Weights of a small multi-label image tagger.
Training: soap at rate 0.0015, batches of 256.
Data: trained on Sentinel-2 satellite tiles (TerraMesh), 42.5 epochs.
Rows from block 5 of a small multi-label image tagger, named by matrix and row number. Rows with one number belong to one channel. Each number is 128 + 32 x the weight over its row's rms, rounded and kept within 0 to 255. All counts start at 0. Numbers have three digits each. After the name is the row's rms in percent of the matrix's.
Before each channel's rows are labels from the 100 images, of 14848, where the channel reaches its highest value: "patch colour" is the nearest of a few named colours to the mean colour under the peak. Only what is clearly more common there than usual is listed. The data: Sentinel-2 satellite tiles (TerraMesh). In brackets: how many of the 100.
# c3: 3x3 conv (model.blocks.5.c3.weight, 160x160x3x3, each kernel summed), inputs 0-159
# c1: pointwise conv (model.blocks.5.c1.weight, 160x160x1x1), inputs 0-159

patch colour: grey (54)
c3.64 095:117135144075164059120147113133110176156105118098066145122136147190063084150110151130115200149085163145192124113116089134101153173114081096144129174163144147172105083121128146106080078205131136138088161111117048058145182109125161077117137132117106120201137105122161090194116137137163198135093134127144140056121138109142157118124160159131159141105083083144118145072084152164146125098107132113130123071105129177103160096121123106155098129119122079078089113146112112143092147167153114
c1.64 105:148128128114128122173171104128128201128120128105089118104101150128093073121111128167121165127140139172202154140134129128128128156106138134127130169162128160174086090131128112168128128189211128091061128099182099135116140091125208082128128161110089113188137101183102104128164173093128216128120114128135094087206163128082202100108055128120150128204098128129103128085136088132205144163128128128156160078115128128128190085141128128125105044128159128109128128161128099118121128099128128

patch colour: black (69)
c3.23 103:146150123117160147162109182128135189152153151145156179093119178128170053097060101146111106098147140073029152110148137101137097122095119119148099117188198106139087102106111115099107150128091136138097151126133161149142178152128111116112108060131143158159104134086075063185070134112099138165203148116114134172119139131149167103133099102166151126126121071152153148131108147113182157148148107114119081123083145164073071117154085092101119118149183130204080102088102119148133081129130159
c1.23 091:168126115084128121098128128064209198139146118101081195047147159118118076128119128151113117079127128128109128128128071085098128183128103091102094128076128110128117126115088128112117128091212091128128154123128201064111128128128071087128173070128183132128148122128088074105128193150128161165204169128171145181122073143155128120104128128167128128113182075128171128128128128101154159148085114128128117173117128146089096069125097147150140099128128128152132128146128070108174057130175128

patch colour: pink (37); white (25)
c3.150 093:126123071113129084135079150067120133126108083115138186165140163148195145169111120122194147139095075130153133118138216142109090132167155138156136163117117119098116089159123124102114141102133109093135104086133112159135087134088104144164178159118104115170152118157065150054140109155100146144086113191149144162059148137058139143136138094100141142083110081171099066053139172091100098167101106156125073128127142055133113118084140131136134198123102117088145109053159095132113077127113127
c1.150 106:105147114134128113217135128080104112126116128136128128128115170128158112128088167186155147182128109128082143081232197123040080128126151125128135206124128146130163101128174107128182156057128128114082150111152169144128172128128115079137128128156128149115168118142112091149128128128065196177128105166140139128092128195151148152101165159084174128142150128155127128128145128114134103128128103128128045093102160069188098128128189173107128219128128128087128128160128085182128122108110128

patch colour: black (74)
c3.81 104:175088146137114093040144125096150169126187140118157129154170116119136116108121140183168128121147093165097121095149171114078124104058061123128130130074180117110127173122149167154121094124138079147146110101129120143080133159216123127115167106117105146169112135097143144066142131131124079094139133226131127121084133173123096135135147117177137139147164110062116122123108109130102062124060098091212118113102090151165128103146110096127136117150158072095108095116209084167165123141097166
c1.81 102:168128128160128098128135128156109128124128128182128110172119128100200128128086148128162112098217128107088104108128163128107090124095128149125137138079128119083200128084110103102102132088128083181128128103096128133095178110175128128119128128085044117179188128041184129112106090079103128094128109107128158142093117159053128136128237167128143128154199128129171128083144170103088082128053142175163168103169101138079128146139128128128128128128180112123121095151164158144090132086150128

patch colour: brown (70)
c3.125 105:159142159074161095070137048089139128100132135127079108099123138096147075141077174103081193110074113153149151137072110048135129057128104125135137094133088104158139126114137139162112136188124114113136133153125110125201097120067118079103112132114088133093138158127145126164153132110138149183052203123159117097134088085240152092073135117129114140138131162077136107089154175136142151094125154158116134132090152112151156156128144144087153128160147083162190135143087154123086104110138144
c1.125 090:158090128128128128107128128128190087091103141147128082128128151157128128048115223083085128128128107085128156165128095128128188163128100237123132128128128044134155095137128128085098128128128160128157128128159128077154127070128154145106134098128165128100120128128128115159081128080162139128063121146066199128055128101183128176074128128148128146128128163067128128112161127080128081130047064128082117128114128098128128128132128128097070128150128094128128176178053128099128099128175103

patch colour: black (43)
c3.140 097:139146156165162100081097124132134134178120123122189138149142146196109103114141180146133144104120071096122122136150173113094163115081094114054174078107104118111126115189152115093129130143151104109134106141132072166108129145171124086120135157116091120152155162155136133131100166135144104102134116105137151114068151119097128147138136103182184127104064229108063078098160187090160056136168119135090116130131158093205135159118124156081130163053093140077077160104088086086133176130110114
c1.140 097:128128133128128089055128105128134158129074128099164128142145128185173104078115234140147068151128128124177139120176128128076163138079159168112113124171128107128141134154098103147086107128098092128129097091128106129048121160089128128115178119142112104149128128168186090162100128052072137186161162128138128108128145128087128199095186128128101212074107169128054081155127132113119140128099128128130140164101075128128186145100054111128128175094101137077127175107143119132126128169170119

patch colour: pink (31)
c3.130 105:066136141167097136172114149127124160162130176113107167144105168103117091133130122101139089150108125137067115150134117095119108072147193149132113158097113126145158096144057119190079141178157080091112084093133135138116139127097160113113142181110106159133067126195124124098057103141138106161118126134217122145133118085111108128183084064114098120161133108126062092112153090081133165077135108129117087139113182131125111094095143160156133086182124145115138116077137056050044125107098120
c1.130 103:083071116130050092095128128128128141151128128128073153191128157128154103041156128057122128085085119128113122178120170134128121128128179128145122103132128188083128073195135154213111089132162126128121086059169128128132128090093181128129165124128128128128094128161184076114128128115128093128096117128128119128128094113084128128183128071142092179184148102128097143113128128113155128105196185135056117128116128101131089128078158168128105055119097128128128102093133112098036128128178168

patch colour: grey (65)
c3.36 094:087139144127126145197117153153090087161106103096109164136155083064147150187074124110150114174124168102103100156116120098104132154121102097119158120126120146146115157134210061193080158148115116143124115145151155179148163174155153129073142071161152093142118096122092115061133116119111103080138061081090134124130111126114141126146115107169152161159134141101162094186117099153112048165153105109109158081120143127101111082059106189064063078074110135104091125095088118142086107110146128
c1.36 100:059133128128125184164125128122173137113165115050148137169128092076128113178177117101085128158114199150129080099128110128072106128128135158149100180153145108157128153106094092147128107128120103184069157128128185164095104164115195092092164098128092160111128094181128128097097149081128049091166089128081122128128113179144093079172174090109128107144128128153134128145160128163128094227150167212090112128141128097135128146128168175091128145131125128097122097092099128093134127102083184

patch colour: pink (27)
c3.91 104:144139135113167067148143096071134146130118220116094152089115152105133118110098130142145076180122116095143075181131144157107167189143153197138118112122168133099077086191169166042127125100059152174142099027117139145114100129177123154093131089155158115147109085159136120094091153138152166136128166113140132151123094059130085103067087074118114153141078122166141160072145115120143143129124162107176174068103117104150119115120095139136150120124190151164142105103093124114110128108103116
c1.91 098:128128065128128025128105128073166156170128183128128128122128126108128153128096153128128122158128095131128106128128118132159183192128207185149128137088128115128128104195178128073128079082128126107128128080175148154084067128128098128117171101128166157120105128161128110082091027113128171072168172076128152144126108110062135154102100128165128128161134128189090128105113128186128110128169201128101109128067128128073117192151128060114110089128126132128094096093135098095128128132128173

patch colour: grey (60)
c3.16 113:097106186191169132120095103109111140050138120085148131169105122076088098179114184150136149171128162140126146093123074086105094094165119086135108132054175088108068124162083124163115113107078154208124116119121095101104104115139140128187123138131102121133126119075151093096141173133151116103137088150110152172131118130123106125136151115165108120084078140184114132083132142112068236106126114162189136051130075187166143137072134123121116155085106124109148087147123078120144129149107137
c1.16 110:078067106090155128128091092092145190084122218123128128060182053109128128130128151178144112107164099136154155119138081119104128128128028092107148128144158128145128105174076128197128135107137187128128128120048191134128120121084128128128128121128128078128148097153155118173177082096128098094157090171073106088152117156097095118128096123128134148145085142141080103112135115144053155142115123100128173128141095133089128128128115078095128098080128147042078084133128101128192122128114105

patch colour: black (48)
c3.26 097:129174185132121049155159137164118162090093146116124210088114160107110091147142130123147162120079115129099083111054121123112061117119124123122132132186133088157118122117194138127115186088132091157123124129159162124079161115191202069142117130149145115125113099026129153110127126200147163102101179154121118114180145103080134145115103146094150152145143060149118096064137131091110142159176097103169094156132136121127097112103116173138121136112138041116146114132074156094157130072135119
c1.26 105:128128128079082085139128103128128106086112142106104170083126128128064154140128144128166180086084164128181128092139128128128128101127173128102114165141112167116182153083099171086103128114197151174150114128080128128082067122190128088137165127176145141128174096067081128220131128138144128128128128128191099069128148120128113085128159172110185127128128112128128128118113103090080124121133125067184162123128128154107054089102099222171133131071128131128168094143150148128076151128057078

patch colour: grey (60)
c3.119 100:092147196122136130125132166112096137142145113091064164167122157133095118141138070143129162120113173116158069165095149101151124115129111135138120080114107107189112104107126119104136095113142089167118162150147119128110066109102188102114099117098111127173090107162084148114134145099131125109115094135059104047105138059148132110155186140135110100145155150156078036092176122154130069129141105134123130115093135143085054084166101093019163127197107099114052142134156123141102135099105161
c1.119 099:128097128073060151128123155104084128158170026127140138169133128153143128112081088128128160203069189167162115178128128152170136084120128128144128128128114095128179128137112108067121176128180114178128126174128186128128128156116128128128105126164161154128094072128105128167074148128128150123128159128101134091107128053223170123128128089173078115138105128164128060128159119105114128128160128187131139128128141164072034128149132128128159102174112051164128128128128093186097128128128172

patch colour: grey (69)
c3.75 091:089106204154063144125083146137161168141085119126091152165169143143123119111170055182156086166103130118153141158127113118102175171156138113121169154191136139105171148093118128145122086082088144130138130129119113124105153174146110100118065142159078049120055135098176111098145146117111116140215115124123127135125158106126138098121115129102145143135104153198148102185129151140056160087157177158152049109138131159150128136084113172104118126129149089163049171131166118106181098120076125
c1.75 105:079183058128128128118105144201128128088113128113112128135202072086121073152128048110104128128086089128214179187100142176128180128102120069160177129087128173083080128128128191128168116171128128179176128133113114099116136128185128128140079168188128128128147128128128083153141160164123129128147127126128128094186171128128128116155128099092182128162128086140119096128148088093159157096069093182134118060113090100128169108128128124163125188128104175155081128085123125111140100141095144

patch colour: pink (45)
c3.33 101:127114117158091123149148116109072115166154065133155097088016127125180112138149148126132139165102115111123117108164133143174091150178116148170063141135150141062152114160131141089116141125107107101116147100090066091140093119195100144140072091132116141178186083089131162101167156128114178137133110177150141101096171133094049081108126178102098092127151106182117113147159104125122131072105145164120080109111159109129104114157123119137111136156126202051107184143152118175162163147069137
c1.33 110:128128134181137122159153080128151175128133100187102128128078092128173077128128197151111172128150117093112156136130075167128092054144129069172128128118128141084120104092163193190139201122151098121120133128089100110158112093094087101165123125142128128127120126151128155124128132058084168125128128137185128097128128172094128134128128162049157139128122159181114128106200128108128084063085141188105128069128137116096129111155148186078182096128128181128128111087128133224190151152119128

patch colour: pink (25)
c3.25 119:125116166144139132095093102170097151149152092162172121119170114140175062095108115142119143166169107187157146162119111115116141103106141092089115080112149150080148086124157128147130095113041160083179077151115134158106083143064122176110145090097153116153130062129126133218132131146073124126132138145160195102140101138121159132145098180099131133146109108117089102134089050108082117128106116171175104171127134199147081116104165192151094130204101174145146161120165171157166146133141093
c1.25 105:056128128128148075128112141175119170194142128128118102134137124121128104098074101145128128128216095127128090183101128100116138061101109132089139109114150128073128128147189128173126065176111179133143148170128128169144130128078141128122156132050151103142188114128180164128141174103114188109107128094128142172136091173072128108109086225148087138083186128128157197128170070117128128128098128174157127192139128161128091110108127181126128177151089161128103100128108179120176137151104128

patch colour: pink (29)
c3.144 100:127131149095098088095112160129083190126124099146142091134126152161110136127122129165143168113151172173135131081163134149098124102052152067051138158153117138157064162136185111164107150074132046075073170209102176105104138116079129095131103130095168135128120112152090178157173154116090113135137137184121106077104132130170117066125113165138114091133123111161151150100143112199087108102132103139214087149186100158092113145085121125137153097090080116140100119155175128158135152108111122
c1.144 104:085110128128101074128077128067128167123128085063158106163146170151128128090210128171128166091099128105155201099128128128117128128128173128166123124110124146178136190109162132128111128087189128132090128242128128103100133128128134150128127095142128128168128123133128186128185174128074128224173113144114153137128151117128128128143088216087128077164200128169131128093176114142103098128143162150115077216128148157085132128130090128139128094128149128136128176113114119083143138081128174

patch colour: grey (72)
c3.138 093:083174115128181132156072071168128136144102148149192141129162137159146142014104123148163173130149166120124094078148093107134108168118156130065133144148167131107106151085140108102079109098106144096107164098109088146159095190180117081136154126164098156213088159148106129110119147103125137105101143107173189133125092175112155122077035148141121137147089058149119096081151154141159113110133084160166086134142129125132120089115142133114073161110121135072197089085118119113108127127104123
c1.138 100:128157128128171092128128108141135172198128067106146159128128128128156167073128136128128108099151141127147069128195081122128123108104175128080128150065128179128182149089047188059031128128083220128097078185136162114150128141128112162128156128100128121145128125116128188128128132097099109128090130120247145128090106128132146143074128128148128164104128128145101135101128200128065107082082181128128128108159083128134087141131128161101104077128128123168128128128084128128128085128134104

patch colour: grey (55); pink (25)
c3.117 104:132132086101105152093184161122107147077200190192138140115102146098160134135173146098183082178091081131153127168142138105191100146198150139099158105074122120139151114110160139112125168078188145120109124201194084133116131101172141122126123123118132107082160088141176102146126107113145102133208120093147122077103154140126132119101110124162083153106128178121152076094184075125210117160114136165102054128153135114131138101141117052111168139091144080101102182145118138124134134138140140
c1.117 096:128128128077164128152218139128128128128179130128130101128104165166116098206128128113167087156128128128128152128161141128184128128141112152140226128064128136128060110072196168165128116105154100095145132128121013127128128177194158082152100105122212148204128156172079084138123177156122079119128164128128073127157128128128128152114128088128128157128128128088128128128128151134150101128128128125099124129147131107168156128128122121182143108083128112076128202170128128128096193157202129