From a checkpoint of a small multi-label image tagger.
Model: arch repvgg, norm batchnorm, activation relu.
Training: soap at rate 0.0015, 24100 steps.
Data: 145000 training examples, 42.5 epochs.
Rows from block 6 of a small multi-label image tagger, named by matrix and row number. Rows with one number belong to one channel. Each number is 200 + 20 x the weight over its row's rms, rounded and kept within 0 to 999. All counts start at 0.
After each channel's rows are labels from the 100 images, of 14848, where the channel reaches its highest value: "responds to" is what is common among them. Only what is clearly more common there than usual is listed. The data: Sentinel-2 satellite tiles (TerraMesh). In brackets: how many of the 100.
# c3: 3x3 conv (model.blocks.6.c3.weight, 160x160x3x3, each kernel summed), inputs 80-159
# c1: pointwise conv (model.blocks.6.c1.weight, 160x160x1x1), inputs 80-159

c3.53,178,168,172,170,222,224,230,183,179,255,192,192,188,196,184,199,215,208,175,206,197,201,181,186,216,206,162,222,226,182,188,187,193,222,179,178,178,226,174,208,179,193,165,205,178,174,222,210,181,187,243,195,186,225,191,200,202,183,215,207,158,226,215,188,209,217,212,195,190,194,184,234,205,210,224,162,219,194,194,177
c1.53,199,181,217,178,203,228,206,207,165,215,199,200,200,168,200,198,186,200,229,210,182,228,157,166,200,200,156,223,200,181,183,200,239,200,183,175,156,200,200,260,200,197,200,208,200,186,225,213,200,198,161,200,190,187,217,196,200,200,200,217,200,225,189,200,200,203,224,200,187,164,191,204,200,166,175,163,235,236,194,161
responds to: flooded vegetation (27)

c3.116,182,175,221,182,185,178,183,211,177,198,172,178,205,208,181,213,236,182,172,190,178,186,194,204,183,202,194,177,222,198,179,240,179,200,225,177,171,182,202,215,192,186,211,223,167,183,189,194,172,243,212,193,215,185,236,224,179,209,169,222,225,207,243,175,197,162,173,212,165,218,229,191,179,210,204,215,195,195,209,240
c1.116,206,200,200,200,200,200,212,200,193,178,215,195,210,222,200,200,200,207,200,200,223,194,162,200,195,202,200,166,200,200,186,217,176,173,186,156,169,200,200,213,205,158,200,239,200,200,214,196,183,214,225,241,218,179,198,201,164,174,220,200,231,171,213,170,200,195,189,234,200,235,217,232,200,239,225,169,196,229,200,206
responds to: snow or ice (51); main land cover: snow or ice (42)

c3.127,209,201,145,209,222,190,204,178,206,227,212,197,220,190,180,192,204,223,202,204,220,166,192,202,192,209,165,220,194,188,177,187,243,211,205,172,178,230,176,227,178,203,206,190,195,178,160,194,214,173,207,194,210,212,216,200,178,231,188,217,207,191,198,174,183,213,208,190,192,176,169,228,169,202,219,223,218,191,198,191
c1.127,188,224,200,171,200,200,197,200,237,200,204,200,200,200,179,205,205,200,230,225,204,172,200,175,154,193,200,211,172,213,179,175,200,211,219,209,200,194,200,209,187,199,187,233,200,200,153,163,199,205,200,200,200,163,237,202,181,227,185,184,210,195,207,163,200,218,198,152,167,231,169,215,174,200,192,194,195,213,214,179
responds to: water (70)

c3.88,199,197,233,195,199,208,200,193,271,188,185,175,186,178,200,223,219,197,219,170,192,200,186,195,208,194,214,197,202,204,178,188,225,233,201,228,194,197,188,215,186,223,208,147,213,184,197,206,191,178,199,178,216,226,176,183,235,193,240,242,202,171,179,211,187,210,233,177,201,154,231,213,206,199,218,212,205,181,192,187
c1.88,200,224,242,200,200,178,228,218,200,188,200,189,186,173,200,168,220,208,223,186,171,200,154,196,212,207,208,184,180,210,176,162,204,200,247,211,200,194,200,234,211,229,169,185,194,200,223,200,207,200,157,192,200,229,200,200,223,205,186,215,237,200,156,234,223,200,209,199,200,200,203,200,204,193,207,201,200,193,200,226
responds to: water (69); main land cover: water (46)

c3.108,228,236,196,202,215,207,192,208,189,220,210,189,221,197,185,206,171,230,242,182,203,216,197,206,187,205,245,240,208,199,204,215,186,195,187,177,179,216,177,180,182,203,139,208,171,200,196,187,220,212,201,196,179,207,182,157,194,195,180,163,204,196,178,182,198,190,178,179,195,204,211,202,208,186,183,189,220,214,177,186
c1.108,200,200,180,199,200,200,168,200,190,200,198,167,228,200,184,200,223,200,223,200,200,217,214,201,178,176,211,200,171,227,196,194,179,184,201,227,197,200,215,200,200,200,200,200,200,200,200,224,233,224,200,203,198,200,224,219,174,153,205,213,191,228,168,193,200,200,169,200,221,196,198,208,213,200,166,200,209,200,148,177
responds to: snow or ice (89); main land cover: snow or ice (81)

c3.0,182,236,195,203,188,203,169,215,163,256,213,221,219,247,176,184,218,206,189,230,208,202,181,189,207,199,212,205,181,214,176,217,222,170,174,196,196,215,190,186,207,199,189,209,219,176,226,213,173,192,221,207,217,201,216,224,198,185,196,217,207,186,200,183,214,189,209,167,171,249,214,157,166,225,222,187,206,168,207,205
c1.0,170,200,196,231,200,200,179,202,200,200,234,202,231,213,188,181,200,208,200,200,200,200,161,177,211,165,210,203,209,225,200,200,183,220,182,222,207,200,200,185,200,182,197,217,181,174,235,200,200,222,200,201,217,210,200,224,200,202,200,200,245,213,200,200,200,216,218,200,238,278,223,200,169,188,155,200,202,184,213,189
responds to: water (66); flooded vegetation (46)

c3.50,188,200,237,198,219,202,225,239,232,219,203,218,194,219,176,225,210,200,211,188,215,204,186,182,171,188,200,201,226,220,184,216,175,173,182,213,180,220,162,237,245,165,200,165,190,185,198,161,209,190,190,212,211,190,212,159,201,198,210,196,240,204,200,192,160,172,192,212,182,203,211,174,165,195,193,180,218,189,197,193
c1.50,200,200,200,222,221,200,184,240,200,200,200,198,168,175,200,200,156,206,200,163,215,229,200,178,199,178,200,200,210,199,201,223,167,195,191,200,200,216,173,219,250,170,200,200,186,200,178,200,200,200,194,223,200,170,214,169,200,200,166,199,247,164,174,200,209,166,201,208,206,229,200,196,163,223,215,168,190,200,200,183
responds to: water (67); flooded vegetation (48)

c3.102,161,206,215,223,201,179,220,224,202,183,182,198,219,176,179,194,178,232,215,197,185,185,200,163,175,198,204,199,192,207,182,193,181,237,190,188,201,206,187,176,197,187,227,223,199,219,205,190,201,200,196,201,204,161,166,221,208,191,200,176,227,200,185,169,231,209,202,192,196,188,185,183,195,194,192,170,225,215,223,210
c1.102,191,200,159,200,201,200,222,184,184,213,201,204,200,163,187,220,200,200,176,193,226,193,166,200,182,193,205,225,168,200,200,200,160,224,160,191,205,200,177,248,244,175,202,177,219,200,154,194,200,200,212,200,184,226,189,200,200,210,190,200,248,225,200,165,200,163,200,171,179,200,184,186,192,200,178,187,196,200,200,230
responds to: snow or ice (69); main land cover: snow or ice (56)

c3.79,181,223,173,189,191,190,177,196,174,191,182,188,208,185,225,196,215,195,208,214,239,172,164,199,199,169,157,181,204,211,204,188,207,188,186,228,210,174,187,196,176,198,225,197,202,170,205,189,182,200,171,180,173,215,203,220,204,163,196,202,190,206,189,180,234,199,231,152,175,200,198,195,208,175,223,210,217,197,220,196
c1.79,200,195,200,200,212,207,192,220,177,200,177,179,218,200,208,213,200,200,215,200,200,192,200,200,164,200,206,221,169,200,223,200,198,206,231,252,201,200,200,200,200,205,221,200,245,200,204,202,200,200,200,180,148,200,216,204,219,176,200,186,197,205,200,184,233,210,222,200,178,200,166,190,177,200,179,193,200,186,257,212
responds to: snow or ice (46)

c3.78,204,236,233,224,195,230,195,214,221,177,156,199,252,226,218,191,172,194,176,215,210,203,154,207,218,197,196,196,186,207,197,214,189,187,185,222,195,210,217,162,187,240,212,170,189,192,183,171,204,192,217,206,220,206,228,187,217,195,221,193,183,220,238,195,223,191,188,214,217,237,164,211,169,172,215,187,217,210,193,223
c1.78,189,225,200,200,200,239,211,200,213,187,191,160,200,256,200,189,207,234,178,200,222,184,184,194,220,219,164,194,200,187,200,188,200,223,200,185,200,214,200,205,204,200,231,185,223,167,203,200,194,189,169,225,237,200,180,200,200,200,200,198,185,200,227,200,185,159,200,189,200,220,200,200,179,184,237,198,190,187,176,237
responds to: clouds (49)

c3.27,199,178,220,228,202,205,193,187,196,183,209,210,208,210,189,212,223,188,236,186,180,185,194,255,172,206,155,186,205,203,192,233,172,226,215,181,222,225,182,225,221,211,188,181,181,203,203,176,194,152,210,196,192,239,228,167,214,182,239,208,185,195,218,159,197,153,162,155,193,211,166,173,217,210,200,164,177,190,168,195
c1.27,220,200,204,238,215,200,215,200,195,222,189,189,236,195,196,202,200,221,216,200,194,194,211,264,161,209,195,178,200,208,175,200,176,227,192,210,205,200,191,204,200,200,184,165,187,195,230,200,187,200,200,195,161,188,200,200,200,190,234,221,211,200,163,144,203,208,154,194,200,221,166,197,200,243,200,154,200,161,200,162
responds to: snow or ice (83); main land cover: snow or ice (62)

c3.8,171,183,220,195,229,168,171,211,218,225,175,215,199,208,196,204,188,185,231,193,232,204,195,209,198,222,196,185,207,188,209,179,197,201,205,201,210,210,204,215,219,187,176,187,176,196,173,214,215,188,194,206,210,198,236,223,154,210,214,205,211,205,195,195,172,217,183,206,185,224,203,243,166,192,180,234,194,182,226,225
c1.8,139,200,196,200,237,211,216,185,246,200,208,187,208,177,200,206,193,200,263,200,200,178,200,217,169,208,191,242,184,207,249,192,172,210,194,200,204,200,181,203,181,200,183,189,213,200,201,190,194,200,200,200,215,207,240,200,169,200,200,200,205,200,177,182,179,200,205,226,200,200,252,200,146,197,170,233,200,200,213,169
responds to: water (66); snow or ice (44); flooded vegetation (26)

c3.58,207,174,192,185,202,201,203,201,227,188,210,213,184,180,190,197,163,212,193,219,226,192,186,181,173,189,172,220,169,194,196,198,179,214,182,200,213,208,200,179,189,219,187,242,196,213,195,205,186,230,192,204,210,204,249,218,240,192,204,212,190,214,218,162,173,176,176,186,222,280,205,186,229,164,209,187,196,188,199,201
c1.58,191,176,200,200,192,200,204,200,220,198,200,216,177,200,200,203,208,208,199,200,172,200,194,178,182,194,221,187,205,200,164,184,200,200,200,200,175,200,171,200,215,200,203,257,200,200,200,215,200,250,243,213,180,183,210,206,210,175,196,222,237,236,198,192,200,190,147,200,183,238,197,200,200,200,169,193,200,208,234,200
responds to: flooded vegetation (43); main land cover: snow or ice (34)

c3.39,203,212,187,207,210,195,204,205,187,176,197,184,217,151,212,216,221,188,170,216,180,200,199,206,209,205,168,195,189,162,213,180,204,170,217,216,210,205,178,191,209,233,187,181,218,211,200,205,177,224,165,195,177,182,225,191,198,203,223,190,187,155,227,172,194,221,192,160,177,229,189,186,244,218,201,213,209,172,213,187
c1.39,205,222,200,233,200,204,200,179,196,206,202,185,200,169,233,190,217,200,213,204,200,229,202,197,241,200,200,172,211,200,203,218,200,182,238,200,222,200,200,188,214,217,205,200,215,175,200,200,200,229,200,200,118,173,206,200,197,187,203,216,200,183,214,207,179,204,200,172,199,200,160,161,236,200,197,178,200,200,189,198
responds to: snow or ice (42); main land cover: snow or ice (37)

c3.12,215,177,214,194,222,197,198,183,206,232,221,198,197,208,195,228,180,186,205,199,208,208,189,197,199,187,195,171,186,218,190,209,192,207,204,232,217,227,235,205,208,189,188,206,221,192,210,198,192,201,171,190,179,203,199,183,203,192,210,204,155,227,185,158,230,174,187,178,182,227,211,249,236,229,120,173,211,208,198,208
c1.12,241,200,200,194,200,146,214,200,208,231,230,209,200,200,166,220,192,221,221,206,203,231,166,158,200,227,200,200,179,200,222,199,197,217,189,189,200,239,193,232,195,156,191,211,171,198,200,200,231,199,175,150,166,220,189,171,202,200,200,200,181,220,205,200,200,200,195,171,200,200,206,200,248,200,139,156,238,194,200,200
responds to: clouds (50); snow or ice (44); main land cover: snow or ice (36)

c3.123,229,194,195,194,197,203,208,184,217,203,200,216,173,239,203,200,210,212,168,197,213,215,174,207,191,187,207,192,202,216,184,182,212,163,203,157,177,197,183,201,191,187,195,166,196,196,180,157,184,227,163,186,205,196,228,134,172,239,191,196,176,200,196,190,163,196,215,152,159,196,228,185,192,211,201,186,206,188,184,189
c1.123,226,200,200,202,188,201,215,193,200,200,217,207,186,200,200,200,191,200,179,235,206,220,203,186,221,195,200,204,189,243,172,155,175,169,226,200,246,200,212,173,207,195,185,137,200,258,209,168,239,197,180,177,160,205,215,187,200,217,247,179,200,217,228,200,192,244,200,165,200,229,207,187,200,221,179,198,200,191,195,183
responds to: snow or ice (83); main land cover: snow or ice (82)

c3.86,192,194,237,204,207,190,198,191,209,192,237,200,195,183,174,196,189,225,204,223,193,192,198,222,218,221,195,174,204,199,192,158,161,208,204,173,190,214,217,194,238,198,176,211,213,236,205,204,209,201,160,209,227,224,198,208,166,215,174,191,203,207,194,181,206,213,225,165,208,186,209,157,196,221,207,195,228,177,188,215
c1.86,214,200,271,170,200,194,158,199,226,194,217,193,224,216,200,175,193,200,237,200,200,200,200,220,183,202,178,200,207,200,157,200,216,193,173,196,214,200,180,200,215,173,200,200,232,202,217,200,225,209,197,183,215,238,227,188,186,183,183,184,200,235,193,187,200,200,209,200,200,217,221,184,159,232,200,209,225,217,200,222
responds to: clouds (53)

c3.44,181,169,194,200,191,196,208,195,219,221,227,188,193,174,158,214,211,208,156,175,218,199,196,197,195,207,185,232,147,208,186,229,238,226,186,172,163,187,179,183,208,190,197,183,190,183,190,186,186,218,189,221,210,152,193,201,179,170,199,178,211,200,183,209,187,212,232,180,247,247,194,208,177,200,192,200,213,226,220,228
c1.44,167,179,164,212,200,196,184,161,200,200,214,200,203,164,150,194,214,196,164,173,253,190,200,181,170,200,185,235,158,201,200,200,230,206,211,169,168,177,200,212,205,195,197,200,200,176,200,157,196,222,200,177,191,178,210,201,200,169,200,186,200,225,158,208,200,216,200,229,218,237,241,215,198,200,167,189,236,197,231,216
responds to: water (70); flooded vegetation (44)